Rows from block 8 of the audio encoder of a small encoder-decoder audio transcriber, named by matrix and row number. Rows with one number belong to one neuron. Each number is 128 + 32 x the weight over its row's rms, rounded and kept within 0 to 255. All counts start at 0. After the name is the row's rms in percent of the matrix's.
After each neuron's rows are labels from the 100 clips, of 14976, where the neuron reaches its highest value: "strongest on" is what is common among them. Only what is clearly more common there than usual is listed. The data: short read English sentences (LibriTTS-R). In brackets: how many of the 100, against the usual share in percent.
# fc1: first MLP up (encoder.blocks.8.ff1.fc1.weight, 1024x256), inputs 128-255
# fc2: first MLP down (encoder.blocks.8.ff1.fc2.weight, 256x1024, transposed), outputs 128-255

fc1.63 102 [146 143 145 200 149  88 134  96 156  80 137  85 108  81 145 176 113 166 108 176 120 141 129 125 193 148 101  77 136 156  90 144 167 103 179  64 122 138 117 136 170 102 144 140 138 119 118 104 125  87 126  94 108 113 177  69 103 162 125 113 111 180 193  95  98 201 160 102 151 110 130  88 137 159  79 121 110 100 106 113 142 146 120 109 125  90 162 184 142  96  75 130 136 141  88 156 146 149  57  42 151 129  99 108 164 179 202  93 121 130  83  86  68 108 101 111 173 142 132  98  93 128 123  88 144 151 109 137]
fc2.63 048 [ 97 124 128  90 142 162 142 124 113 154  96 134 104 116  31  85 164 107  73 155 133 128  86 190  61 116 122 117  85 112 135 126 133 162  72 152 138 153 151 137 132 126 159 168 121 109 149 140  84 109 186 104 128 137 132 174  76 142 144 160 104 143 149 103 135 126 156  63  96 134 104 146 174 152 145 178 132 119 156 138  96 122 154  99 142 150 126 174  83 164  99 105  82  35 131 138 110 130  81  98 139 119 109 145 178  90  96 170 155 158 171 123 186 129  64 114 106 180  91  91  69 183 110 146 120 125 101 106]
strongest on: the word "the" (80 vs 25); the word "in" (31 vs 6.4)

fc1.521 107 [159 178 156 138  72  93 100  88 118  85 130 127 130 133 187 115 114 180 139 145  86 166 154 106 185  92 140 148 115 181 111 146 140 118 171 177  86  93 126 139 131 139 117 168  76 132 133  96 157 138 120 112  94 130 129 158  48 132 105 128  93  98 119 118 142 114 117 128 162 118 104 131  85 141 114 114 110 148 115 135  80 132 139  96 132 142 107  57 114  99 120 117  96 127 110  99 190 149 122 100  73  91 109 152  58 135  92 141 125 165 157 103 123 104 169 124 145 137 164  58  87 131 150 128 213  71 143 170]
fc2.521 126 [142 134 117  92 168  73 144 141 138  98 133 179 163 152 164  90 170 122 109 107  56 161 131 154 116 184  87 111 127 143 165 103 135 106 202 180 110 102 115  78 118 115 137 114 191 113 145 126 106 108 103 108 162 130 122 151 129 102 149 175 108 143 157 142  85 117 136 119 136 119 122 123 139 181 180 121 117 134 170 150 159 164 140  94 150 102 132 149 117  90 144  88 142 150 133 158  73 112 110 160 130 114 164 140  96 109 175 134 163 194 158 119 125 115 215 106 145 151 109 151 114  96 106 139 124 164 170 136]
strongest on: the word "the" (52 vs 25)

fc1.34 101 [149 138 128 117 104  94 127 158 175 121 130 124 120 201 102 126 141  89  90 110 126 161  90 115  57 133 189 159 123 201 116 109 140 100  84 117 154 118 129 122 160 171 156 159 142 111  95 120 166 109 200 107 171  99  99 141 141 101 156 110  74 170 127 112 102 143 123  57 101  84 134  74  91 144 102 134  79 163 140 113  68 109 154  35 172 113 145 166 145 127 140 100 155 131 141  96 105 100 125 175 141 123 171 147 181 111 112 152 179 131 144 105  95 138 143 149 151 130 142 133  87 164 106 130 109 111 121 160]
fc2.34 083 [104 162 175 138 124  80 112 100 143 148 157 145 158 126 108 106 145 116 142 160 119 101 107 169  97  62 143 107 151  76 134  98 103 120 165 161 106 132  74 155 158 108  85 106 108 221 204  99  95 144 129 106 150 132 134 194 104 150 120 155 116 154 141 153 101 107  99 197  82 135 105 165 138 123 179 148 191 152  86 101 152  83 118  76 134 112  73  79  83 107 170 139 109 182 150  89 150 145 168  93 123 118 115 100 171 117 140  97 207 148 129 102 151 118 147 105 155 180 142 140 118 163 140 121 180 149 142  89]
strongest on: the word "she" (50 vs 5.7)

fc1.126 096 [128 131 208 125 170 130  97 114 113 123  85  99 129 140 144 131 195 118  94 105 145  89 119 108 108  51  81 110  80 126  67  82 183 159 139 144 131 148 117  95 105 155 122 160 175 153  41 115 128 147  95 119 126  64 135 122 157 151 130 121 120 174  98 110 117 157 183  98 151 149 122 133  77 142 102 107 123 116 126  77 106  57 135 150  99  81 117 135  95 175 102 134 144 101 110  80 153 136 163 163 131 100 134 123 147 136 144 118 123 142 108  85  85 123 135 187 135  84 120  64  80 130 119 218 117 104  98 127]
fc2.126 083 [137 169  92  69 143 118 144  77 102 146 139 149 160 126 174 139 153 190 151 104 141  97 157 181   7 144 151 110 164 170  82  87 100 167 126 170 175 123  82 119 186 125 133 175 128 175 175  81 134 132 126 143 107 101 119 145 138 175 109 176 203 108 181 147 131  98 141 104  78 137 173 116 100  97 102 152 168 131 133 147 151 206 148  98  99  96 138 133  84  81 155 133 135 183 103 155  53 184 110 106 130 185 110 114  72 102 151 132 178  91 101 156 125  96 167  78 106 143 139 174 110 153 134 147 134  80 102 135]
strongest on: voice: male (72 vs 45.7)

fc1.736 082 [149  92 119 124 152 158  87 124 136 167 108 103 122 131 113 130 124  91 159  77 171  97 129  94 168  83 139 101 184  89 157  97 129 160 129  94 162 154 150 117  86 197 182 173 153 122  93 120 146 221  95 115 130 144  61  83  70 186 110  97 142 181 103 110  96 125 106  93  95 138  88 159 111 109  69 140 155 149 161 148 134  63 111 143 151 139 104 111 141 106 140 155 155 118 131 123 145  58 128 121 198 155 111 146  98 103 129 128 141 136  50  96 121 150 118 116 109  87  24 133 155 157 170 160 144 149  97  87]
fc2.736 029 [ 74 161  99 108 123 121 143 159 159 132 119 140 126 165  92 117 145 105 124 140 112 123 104 150  85 102 147 118  64 131 170  89  58 162 187 131 129 175 173 181  90 167 110  87 119  74 216 103 134  93 158 190 108 149 116 110  79  81 178 137  70 106 224 196 125 104  89 114 151 122  96 127 120 114 130 135 123 143 122 135 152  95 159 106 109 105 122 121 126 176 101 102 167 132 148 144 111 188 156  86 181  98 189 137 102 142 125 139 143 125  98 100 131  85 147 147 156 150 136 194 124  93 119  85 102 114 153 141]
strongest on: voice: male (75 vs 45.7); the word "him" (33 vs 3.9); the word "his" (26 vs 4.1)

fc1.15 095 [110  51  99 132 181 130 134 166 152 152 114 140 112 137  86  86 162 182  86 117 143 136 147  88 133 153 142  85 149  78  98 157 119 110  68 167 139 123 146  73 167 116 125 105 122 121 125 155 131 139 108 110  86 135 129 187 107  85 137 160 151  95 169  69 178 134 102 106  86  62 116 169 139 155  67 108 143 154 144 194  73  91 146 171 176 145 156 155  93 124 100 136 109 160 150  72 110 165 134 135 188 174  86 145 147 140  94 127 110 180  86 119 152 157 126 142 124 142  64  92 208 160 114  63 205  87 122 160]
fc2.15 084 [135 137  53 125 106 100 176  95 116 144 158 171 122 129 116  97  97 149 155 110 123 130 159 126  88 115 142 129 113 175 120 100 103 121 119 166 111 160 138 170 152 150 138 143  81  87 205 142  88 123 137 170 195 140 200 143 138 166 174  93 130 187 131 134 128  93 109 153 154 143 131 135 167  73 158 158 138 119 186  98  88 143 184 140 112 101 127 171 176 106 165 125  92 123 126 146  87  64 141 123 128  93 128  93 162 146 171 150  71 112 170  83  79 148 147 190 205 171  75  55 109 135 126 105  90 137 162 163]
strongest on: the word "she" (82 vs 5.7)

fc1.66 098 [ 72 125 126  78  69 121 125 140 102 144 148 109 160  46 132 139 139 145  91 143 154 137 171 163 131  90 151 181 128 107  84 162  61  79 134 165 170 104 121 154 145 131 140 145 155 132 170 164 167 153 142  89 175 103  90 110 165 166 181 156 178 152 140 155 132  83 145 161 173  84 144 140 115 155 142 130  80 126 108 123 121 111  79  99  66  91 157 112  82 142 187 164  88 118 130 181 154  77 141 144 113 111 106  91 127 101  83 136 156 163  90 169 146 164 143 140 101 126 171 144 130 115  74 150  57 131 151 109]
fc2.66 068 [152 113 142 126 136 149  98  95 118 140 174 171 144 115 162 134  87  96  80 124 140 150  86 173 165 127 140 113  74 112 137  93 189 139 132 137 125  76 146 115 118 129 145 104  98 124  88  51 168 114  88 115 119 146 148 137  89 116 148 121 124 117  60 173 186 151 142 140 105 163 153 159 153 104 122 168 101 170 105 138  88 110 170  95 209 152  46  87 106 131 125  66 166 150 141 154 123 123  88  96 148 113  99 150 206 189 121 163  90  80  96  68 114 114 105  95  98 172 134 146 138 123 122  91 140 100  79 115]
strongest on: voice: female (98 vs 54.3)

fc1.427 093 [192 212 143 185 141 120 142 128 140 146 120  93 164  79 126 140 121 102  91 161 131 137 134 143 122 169 171 131  77 153  84 161 116 118 131  99 158 143 129 105 158  99 113  40 140 172  67 147 112 205 150  89  63 162 121 172 125 151 148 134 161 133 108  94 152  84 164  57  84 158  83  21 103 200 167 136 133 124 173 144 136 136  82 201 118 101 201 170  89 105 104  83 140  86 184 117 107 115 167 113  92  62 116 169 134 120 100 104 172 105 137 196 113 116 116 102 138 150 121 129  67 130 153 150 117 156 109 166]
fc2.427 103 [ 91 129 132 171 137 161 160  97  87 146  97 114 103 113 137 170 154  77 133 137 123 108 108  90 157  87 158 114 120 124 195  99 121 138 154 112  81 173 164 161 140 108 128 167 117  83 124 123 198 114 182 182 194  91 171 135 190 103 214  95  90 186  71 133  90 127 146  58 102 179 123 113  97 179  79 115 130 122 145  79 164 111 143 124 190 117 104 178 114 148 177 131  93 164  87 137 153 128 107 106 142 122 116  75 143 148 166 138 115 104 142 144 105 142  78 171 120 131 145  95 159 104 134 118 136 121 144 199]
strongest on: the word "the" (50 vs 25)

fc1.269 099 [128 103 152  74 161 160 104 156  63  97 105 194  97 183 142 161 182 110 166 116 108  75 131 161  89  93 155 173 113 102 170 142 157 124 101 150 106 171 121 164 109 143 171 154 152 107 132 190 112  89 128  89 154 119 130 139 141 188 118 127 132 138 133 111 126 124 152 105 109  86 134 132  91 116 112  82 112 152 132 152 131  98  83 104 116  78 127  84 139 178  89 203  88  83 126  82 128 100  65 164  94 111 135 157 144  97 155 123  78 148  50  94 118 109  78 117 124  55 152 101 138 122  98  93  92  77 165  91]
fc2.269 074 [145 115 156 121 148 166  84 147 160 148 105  86 127  50 140  81  46  64  76 116 118 161 139 108 134 212 125 142 163 139 144 130 100 101 128 157 130  88 136 129 124  86 117 133  86 161 182 114  98 139 123 136 110 100 122 118 130 137 133 140 130 122  83 193 109  96 144  87 114 132 113 126 105 113 162 136 135 144 163 121 116  90 205 118  80 130 169 160  61 118 134 110 139  66  88 126  99 186  95 115 136 106 163  90 147 147 141  97 124 109 103 160 170 121 129 121 149 123 127 158 161 124 121 112 161 200 131 111]
strongest on: the word "the" (74 vs 25)

fc1.626 101 [127 112 152 154 199 121  91 124 115 103 125 120 151  92  96 164  80 160 150 160  92 105  55 177 140 115 131 148 122  95 123 135 114 139 152 121 198 178 174 138 106 114 111 160 109 186 119 100  63 127 146 156  92 188 114 143 107 179 150 123 116 120 136 180 173 102 121 123  56 144 175  93 156 202 114 135 139 101  80 115 111  96 113 144  67 100  70 122 117 146 230 104 126 105  77 129  99 120 136 175 131 129 162 127  97 132  54  80 123 107 141 150 126 143 119 137  93 156 137 132 171 101  92 141 108 152 213  97]
fc2.626 069 [124 106 178 133 114  74 127 110 171 125 164 134 118 147 121 140 170 140 148 136 145 120 118 106 153 152 105 105 167 148  69 146 134  49  92 126 137 100 109 156  81 150  89  67 120 113 127 108 153 173 120 186 139 164  76 137 106 119 148 159 109 109 121 146  72  86 133 110 124 154 112  60 142  42 114 142 164 145  93 108  96 152 126 137 122 135 172 132  81  69 132 111 155 157 169  76  94 130  68 151 126 164 110 156 116 113 184 132 145 171 120  92 131 129  71 148 153 116  70 129 193 129 173 124 102  89 126 111]
strongest on: the word "you" (35 vs 15)

fc1.166 091 [ 81 135 139 174 110 150 123 122 124 119 163 123 105 146 123  50 123 118  89 137  93 119 125 126 164  91  85 139 113 110 103 130  74 112  95 148  94 103 158 134 176  92 136 126 107  95 170 110 117 122 158 144 157 145 148 130 145 103  81 101 112  76 158 126 143  77 146 116 142 131 158 112 113 116 142 108 159 165 198 117 119 145 177 120 173 111 144 173 159  25 120  68 158 157 148 130 105 131 111 121 180 210 170 103 156 118  78 114 102 106  70 159 110 148 136  93 115 126 127  79 168 106 133 134  87 113 108 178]
fc2.166 055 [ 75 131  40 128 122 136  92 121 127 133  71 100 182 113 132 120 108 102 185 120 182 108 142 160 111 131 142  50 138 134 102 176 156 134 133 132  92 157 149  95  94 136 141 134 102  92 150  85 120 146  94 127 136 146 114 143 106 134 144 115 115 169 115  95 124 129 136 119 133 145  84 135 172  87  79 141 115 151  96 141  83  84  87 150  95 103 105 110  64 152 116 147 114  94 155 153 172 125 133 118 113  73 204 129 162 113 137 163 150 174 145 148 140 124 155 186 116 140  88 133 114 114 118 117  92 132 153 142]
strongest on: the word "she" (77 vs 5.7); the word "said" (45 vs 6.3)

fc1.94 089 [118 116 117 125 143 104 195 170 164 135 169 178 104  94  65 135 122 171 110  56 140 117 103 145  97 105  56 132 131 149 118 127  89 135 155 106 124 123 129 118 121 158 106 225 129 181 116  99  89 102 150 133  98 190 161 121 120  71 136 126  78 146 136 121 141 118 117 130 145 122 127 102 102 141 129 125  97  87 121 141 130  95 130 153  88  87 103 118 106 133 139 123 138 105  85  86 164  72 176 138 127 157 141  81  78 127 120 110 181  86 106 160 126 197 184 125 118 147 127 136  75  61 102 117 115 129 131  76]
fc2.94 054 [128  96  90  52 168 135 162 146 154 109 195 155 137 136 162 142 118 142 137 138 168  78 103 144 146  89 189  87 116 124 157 178 220 130 122 142  98 139 131 145 105 160  98 102 108 153  54 119 135 198 153 126 144  84 157 127 113 158 151 122 163 128 152 148 133 118 120 103 130 178 122 137 159 136  95 138 142  91 128 148  79 157  97 107 140 123 115 118 187 164 121 121 174 151 122  82 142 141 139 113 197 129 177 151 132 134 122 128 121  75  81 116 111  57 133 157  95 152 206 139 101 130 132 112 112  94  72 117]
strongest on: voice: male (71 vs 45.7); the word "was" (30 vs 9.9)

fc1.722 107 [166 103 117 128 130  97 100 113 108  80 102  95 105 169 154 118 152 145 139 137 130 178 124 125 148 104 134 105  91 144 129 128 134  95 111 137  74 163 167 114 153  90  98 111  66 136  85 117  95 138 171 141  98 112  99 123 166 103 142  67 133 138 114 188  85  84 129 118 139 109 112 102 110 140 147  84 146 123 126  90 111 130 145 155 105  90 158 120 179 144 187 129 213 133 100 131 100 121  98 116 149 115 124 170 161 103 132 165 127 101 174 139 120 130 178 148 144 231 108 141 124  90  74  89 149 146 181 120]
fc2.722 161 [157 122 177 166  96 126 188 148  43 153 120  82 156 151 162 147 148 151 118 143  83  85 180 126 128 145  93 102 113 101 144  93  85 146 139 142  97 103 100  96 179 139 110 146 133 151 172 158 107 126 162 134 119 248 158 130 130 117 149 180 199  94 149 103 165 115 119 168 155  80 153 137 133 141 145 163 164 163 147 172 122 122 101 142 159 111 123  62  93  99 193 144 161 128 122 185 152 107 128  91 132 132 169 174 123 126 137 155 107  90  97 154 184  60 108 108 125 150 109 122  81 135 140  65 145 120 165 161]
strongest on: the word "you" (55 vs 15)

fc1.478 107 [169 165 154 147  82 119  60 124 167 171 131 103 103 132 136 149  87 152 146 126 114  53 114 145 123 125  98  87 183 102 115 161 145  96 157 142 137 144 190  99 168  74 124 151 144 169 125 183 165  77 109 143 107  88 131  99 108  46 109  66 106 150 114 135 104 222 188 124 107 116 132 132  74  92 135 198  83  87  83 121 110 101 143 115 133 129 112 123 134 100 101 165 155 119 175 147 129  46  86 114 100 122 121 181 134 158 108 146 140 188 131 101 109 142  93 172 182 132  46 104 170 115 128 157 106 118 120 196]
fc2.478 136 [191 101 134 144 157 150 107  48 175 160 112 115 105 124 167 135 113 103 155  88  38 106 115 122 117 125 126 106 162 180  92  96 151 108 151 143 124  99  67 123  62 153 132 163 120 111 128 138 105 136 158 179 124  95  96 204 105 120 127 156 166 146 116 128 125 133 111 119  58 152 130 132  81 153 125 130 141 111 151 170 151 101 171  81 148 118  80 118  69 131 151 162 123 104 148  54 154 158 116 152 140 100 159 139 106 143 203 145 129 100 109 210 144  85 197 119  74 104 110 113 126 160 149 178 169 105 133 171]
strongest on: the word "more" (43 vs 1.2)

fc1.68 103 [140 115  52  66 132  50 175 110 106 188 156 154 125 179 131 158 177 102 105 128 103 126 139 159 127 189 108 129 160 104  99 127 142 116 132 105  98 122 100  99  55 160 153 159 131 164 144 175  91 147 134 114 143 150  88 126 150 174 105 151 205  83 147  77 152 159 160  90 164 104 132 110 123  73 164 111  81  88 128 114  89  82 143 147  85 109 134 141 191 145 126 160  89 109  52  71 127 109  62 115  74 121 139 129 109  57  54 109 108  88  89  91  89 113  95 106 126 100 106 106 145 157  97 159 154 160 196 130]
fc2.68 131 [122 135 120 149 135 106 117 173 159 129  79 114 118  56 128 113 161 124 167 101 174 117 139 116 116 135  84 137 153 124 153 158 113 143 140 106 150 132 111  84 169 117 164 116 153 120 168 119 168 117 180  95  83 134 114 151 105  86 146 105 138 140 101 112  87  88  98 177 104 127 148  72 135 168 126 130 163 167 108 127  85 123 111 188 130 121 156 112 137 189 106 111  86 100 142 142 114 117 149 108 128  63 137  69 134  88 136 188 135 182 120 146 119 162 184 108 151 149 135 121 118 126 159  86  99 172 102 154]
strongest on: the word "the" (57 vs 25)

fc1.694 103 [142  90 205  56  97 193 135 121  90 120 122 146 136 169 152 173 128  78 162 125 112  89  97 183 120 120 100 149 134 137 141 101 167  97  98  80 124 164 182  90 132 202 140 129 184 208 175 144 133 122 144 116 159 107  78 141 187 215 164  82 128  98 122  82 106 158 103 106 156 140 126 109 125 151 126 154 126  83  49 108 144 129 128 139 102 148 128 107 128 144  56 139  66  99  77 105  84 160 103 124 101 113 159 141 106  99 123 156 119 135 142 216 156 175 111 174 141 156 145 138  98 101  93 131  80 106 133 164]
fc2.694 112 [159  69 166 134  92 150 109 149 103  90  99 144 116 187 166 118 138  98 176 195 101 139 130 120 130 158 159  92 139  82 135 121 160 179  90 101 182 148 128 105 157 112  91 162 136 154 135 161 150 175  87 167 107  75  73 110 128  99 147 140  83 166 107 125 116 159 133 136  86 185 150 109 147 113 115 124 132 155 165  88 163 143 105 120 156 145  87  92  53 144 118 145  94 106 121 116 176 135 165 121 105 183 154 127 162 152  41  96 116 101 136 144 136 154 165 111 168 153 129  93 153 142 117 139 120 140 153 119]
strongest on: the word "you" (42 vs 15)

fc1.419 123 [127  89 100 151 129 143 107 175 114  92 107  93 141 162 106 119 122  96 127 119 156 124 127 187 145 155 104 140 142  40 105 131 138 138 120  70 136 141 116 145 111 160 139  77 116 111 204  94 129  69 144 198 137 128 109 143 189 186 151 190 153 131 114 146 132 119 114 118 130 131 136 105 159 149  93 125 144 164  83 109  86  98 148  96 129 132  86 143 133 132  80 106 120 134 125 138  69  98 111 128 112 135 150 116  71 100  70  96  83 126 132 132 200 147 130  91 132 135 118 107 145 158  65 141 137 138 176 139]
fc2.419 149 [112  82 150 105 128 182 151 205 135 121 114  98 129  88  85 186 104 174 169 164 145 130 136  80 155 163 118 135 126 166 123 111 186  93 131 124 166 158 158 163 131 107 135 149 120 180 189 149 170 122  79  51 138 148 219 104 106 131 129 147 167 171 115 106 132  81 126 117 146 164 183  79 155  54 122 123 130 144 155  94 130 203  95 145 108 134 183 172 154 145  97 172 133 135  92  95  65 113 123 178 113 166  72 139  98 103  93 203 177 173  76 155  92 142 137 164 147 127 139 138  80 158 108 149 126 208 107  97]
strongest on: the word "the" (57 vs 25)

fc1.397 103 [121  82 134 101 148  82 109 129  68 191 158 100 146 181 134  88 167 105 149 108 127 108 150 118 153 169 124  32 156 107 110 160 110 109  92  65 110 128 106 117  92 131  79 118 134 131 161  95 175 143 161 156  67 153 171  94 132 121  96 168 121 151  86 132 161 143 141 103 148 116 134 172 150  88 140  67  73 168 106 116 130 108 154 140 212 118 133 130 149 110 164 137  68  89 122  92 136 168 130 133 150 116 113 141 138 110 105 194  95 203 145 129 132 107 106 132 111 113 128 217 149 157 143 127 110 105  66  96]
fc2.397 111 [128 107 165 121 108 192 116 164 166 126  97 134 109  82 101 119 136 131 168 147  99 112 109 104 118 154 117  93  76 118 129 163 137 111 123 171 121 114 142 127 122 183 110 147 137 142 139  80 154  98 106  83 112 111 159 110  67  88 134 109 155  63 191 138 134 122  59  89 124  85 111 155 115 136 137  69 158 117 110 134 135 180  92 145  81 165 115 137 103 149  90 147 167 124 102 160  90  83 124  93  76  98  87  93 150 160 154 112 157 154  98 183 182 167 104  99 101 145 122 120  81 101 172  87 104 208 164 155]
strongest on: the word "you" (33 vs 15)

fc1.698 114 [ 85 165  94  82 128 150 119 126 178 122 167 135 160 128  97  82 117 110 119 133 132 173 139 149 145  79 117 169 152  91  86  96 154 122 113  90 124 118 179 102 113  64 108 110 135  88 170 110 130  92 146 110 157 114 100 139 120 129 120 131 153 117 149 105 127 151 127 130 158 131 123 157 122 159  96 128 166 200 118  72 165 162 126  74 149 105 176 109 131  93 148  70  90 162 156  56 143  75 153 104 171 129 135 106 185 115  74 121 186 131 139  70 144 125 100 142 149 137 100  95 126  97 116 105 147 121 145 152]
fc2.698 120 [ 68 136 115 156 163  62  69  75 182 143 175  97 126 138 109  97 132 166  70 109  94 159 153 179 170 141 130  82 127 136 129 106 129 175 144 175 115 136 145 110 146 102  84 198 200  95 118 139  86 103  96 157 187  97 120  91 135 129 131 174 119 149  93 138 110 138 155 123 152 146 114  94 158 218 151  67 127 139 166 193 193 105 141 126 131 174 125 116 126 108 142 144 197 109 147 134 158 145 135 107 194  37 140 116 150  98 101 126 101 130 146 121 162 144 164 160 160 100 124 139 148 137 151 127  95 141 165 200]
strongest on: the word "she" (88 vs 5.7)

fc1.112 090 [ 78  70  98 167 162 103 131 117 189  84  97 119 157 123 124 131 132 112  98 171 127 129 157 129 117 133 139 191 166 134 182  91  93  98 149 127 155  72 138  40 161 154 171 147 127 127 146 100 109 157 190 122 160 104 155 166 143 147 132  85 116 179 179 148  87 123 122 122 114 131 129 135 121 116 145 138 135 109 113 111 122 120 135 137  81  99 101  87 114 157  80 116 110 124 123 136 143 117 146  87 147 127 136 100 122 127  85 178  73  72 137  91 118 154  58  98  61 112  79 156 103  98  77  58  62 136  94 147]
fc2.112 065 [116 145 176  82 100 182 141 129  91 136 101 154 115 123 132  64  79  86 124 162  75 103 123 122 107 119 134  81 120 144 168  86 188 119 111 204 130  79 130 155 142 137 120 117 152  77 131 117 125 151  94 162  69 156 163 108 139 135 115 178  79  92 131 138 162 142 142 140  86 106 128 100  96 156 126 128 123 201 125 134 161  94 160 131 183 137 150 181 155 114 142  83 149  67 133 110 167 146 100 102  81 134 158 175 158 134 112  78  85 126 112 135 176 141 150 100  93 117 159 114 149  56 123 120 117  91  99 100]
strongest on: voice: male (71 vs 45.7)

fc1.733 102 [ 75 148 113 103 178 155 144 160 101 180 161 111 148 137 134 168 167 129 107 132 100 108 166 129 111 163 145 127 128 147 120 124 128 120 106  82 107  77 128  94 174 120 132 157 120 136 156 164 131 105 146  71 101 149 127  86  83  95  57 140  90  95 166 100  97 135  88  42 128 115 111 116 125  79 161 138 106  78 116 165 154  66 113 144 183 155  86 134 109 163 140 140 134 148 144 141 120 158 180  93 133 165 141 171 124  72 125 134 168 119 110  49 130 115 147 152 135 146 129 121 174 178 113 134  94 129 134  83]
fc2.733 099 [156  88  99  82 124 140 161 147 136 170 112 161 126 126 184 105 108  45 101 152 162  93 132 121  78 146 112 139  94 162 113 114  82 131 110  89 108 169 192 121  99  98 134 127 128 102 186 181 106 178 178 162 120 107 116 155 157 115 199 106  74 124 146 126 169 129 147  94 208 113  86 165 164 109  87  85 147 163  89 122 138 126  77 144 166 101 140 139 129 110  69 166 106  64 141 129 161 146 150 131 156 187 184 105 124 152 184 153 139 160 124 159 115 174  66 163 100 142 157  93 128 121 168  96 146 114 122 110]
strongest on: the word "the" (52 vs 25)

fc1.347 103 [119  88 112 124 122 126 142 105 165 140 146 137 120 102  99  70 132  94  83 120 158 119 118 174 100 144 100 159 142 146 129 101 129 154 119 128  92  56 132 112  78 143 137  97 139 148  90 140 126 156 134  91 205 132 174 161 108 109 162 155 167 211 100 151 198 181  91  96  92  78 137 118  84 173 100 148 155 119 145  86 123 149 118 129 125 118 110 127 143  99  51 116 152 162 107 117 185 114 163 111  48 171 143  60 127  87 106 131 218 130 134 159 109  94 128 118  78 152 167 135 158 123 140 116 157 146 152 140]
fc2.347 131 [126 120 127 112  37  99 122 132 106 119 121 135 111 101 132 171 136 170 134 143 135 105  89 117 139 165  89 122  55 143 137  74 171  50 148 178 102 105 140  62 115 145  93 123 137  98  86 121  94 135 138 107 155 122 139 137  73 110 152 153  69 100 125 143 151 152 131 141 127 165 154 106 157 186 143 110  81 141  87 151 132 135 142 134 103 120 134 143 128  78 136  75 143 118 131 103 201 147 123  51 124 131 171  81 137 129 127  44  86 135 140 142 169  67 137 131  81 119 152 228 126  50  85 134 123 119 131 165]
strongest on: voice: male (77 vs 45.7)

fc1.651 102 [175 123 150 170 108  68 132  78 174 172 165 107 139 163 124 129 143 130 157 104 132 179  95 104 123  83 178 141 142 135 126 192 144 110 152 128  92 119  91 143 150  86  64 154 141 149 175 168 113 129 141  68 121 100 150 178 124 108 118 136  44 107 116 100 123 109 135  91 131 119 169  63 126 143 139 100 122 133 156  88 123  80 132   1 116 114 127  95 106 115 117 164 139 140 149 116 168 105 101 166 106 146 161 107 128 130 104 117 171 152  82  79 115 111 149  98 126 163  73 155  97 132 129 128 113  66 169 136]
fc2.651 135 [131 150 102  58 145 113  94  58  96 152 123 108 203 132 102 161 152 115 111 126 171 103 108 167 163 138 138  83  87 158  92 141  97 130  84 167 108 136 133  68 165 113  97 174 135 167 108  47  96 110  95 181 117 161 121 197 132 155 152 172 109 156 145  79 143 118 151 186 121 130 105 165  99 109 159 130 133 121 106 115 169 140 169  81 155 148 158 134 110 130 152 146 127 147 128 103 111 118 110 179 183 119 130 128 183 109 162 106 184 183 114 175 102 175 159 117 186 116 178  68  92 161  86 111 172 120 205 154]
strongest on: the word "she" (34 vs 5.7)

fc1.325 110 [115 149 134 160 181 121 210 131  92 159 104 112 110  74 171 131 146 127 129  91 154 126 185  64 155 114 174 116 120 134  81 122  84  89 118 119 144 118  69 131 161 168 191 192  96 140 122 153 139 109 156 128  94  77  80 170 145 145 172  90 105 108 133 116 144 162 125  94 140 102 144 145  91 111 148 102 125 151 176  87  86 125 188 129 127 127 134  71 168 100 118  71  36 114 114 169  91 108 101 150 115 185  30 119  63  78 129 108 107 132 139 124 121 114 131 169 137  95 114 183 126 109 119 129 113  87 130 127]
fc2.325 142 [ 89 145 173 116 132 127 131  98 172  82  95  92 194 145  78 137 110 120 148 137 117 134 198 148 139 127 101  85 105 147 117 101 108 143 104 139 139 115 139 166 131 102 101 122 165 212 123 136 117 174 103 131 127  65 145 161 178 112  77 106 140 179  56 150 157  97 179 131 128 125 139 126 135 147  70 128 119 136  75 176 140 132  92 190 199 126  98 136  79 163 160 149 132 119 100 140 147 119 178 151 127 125 139 164 108 190 179 114 149 165 151 157  95  69 160 110 162  81 142 151 146  86 154 132 165 123 101 132]
strongest on: voice: male (74 vs 45.7)

fc1.384 104 [129 153 110 145 142 161 149 136 158  81 171  81 153  86  82 168 103 157 139 154  72 134 135 128 141 126 125 106  99 128 123 174 169 105 127 106 102 134 123 114 169 149 189 145  90 147 109 126  79 141 125 127 124  96 133 144  91 170 134 143  94 142  88 115 114  73 165 207 163 179 105 118 135 164 119 101 113 147 188  66 103 108 127 120 138 151  67 166 146 147 134  91 130 116 126  57 109  74 172 117 138  51 124 124 132 123  87 121 148  86 129  80  98 128 145 113 171 115  73 125 129 120 158 113  97 109 155 161]
fc2.384 118 [115 154 145 132 113 141  86 164 136 134 136 128 139 146 145 178  84 122 117 150 122 123  99 125 107 127 150 127 185 155  91 106  82 150 129 132 103 158  98  80 131 107  71 118 113  93  96 160 136  70 134 127 130 141  76 151 178 115 101 133  83 198  94 175 138 173 165 149 169 134 103 144 138 143 130  72 147 148 130 178 142 169 180 136 129  87 167 184 119 132 121 192 141 191 168 123 153 130  98 128 121  93 147 153 121 100 176 135 117 114 179 143 146 116 164 145 113 100 165 158  74  39 109 142 160 151 131 166]
strongest on: the word "she" (30 vs 5.7)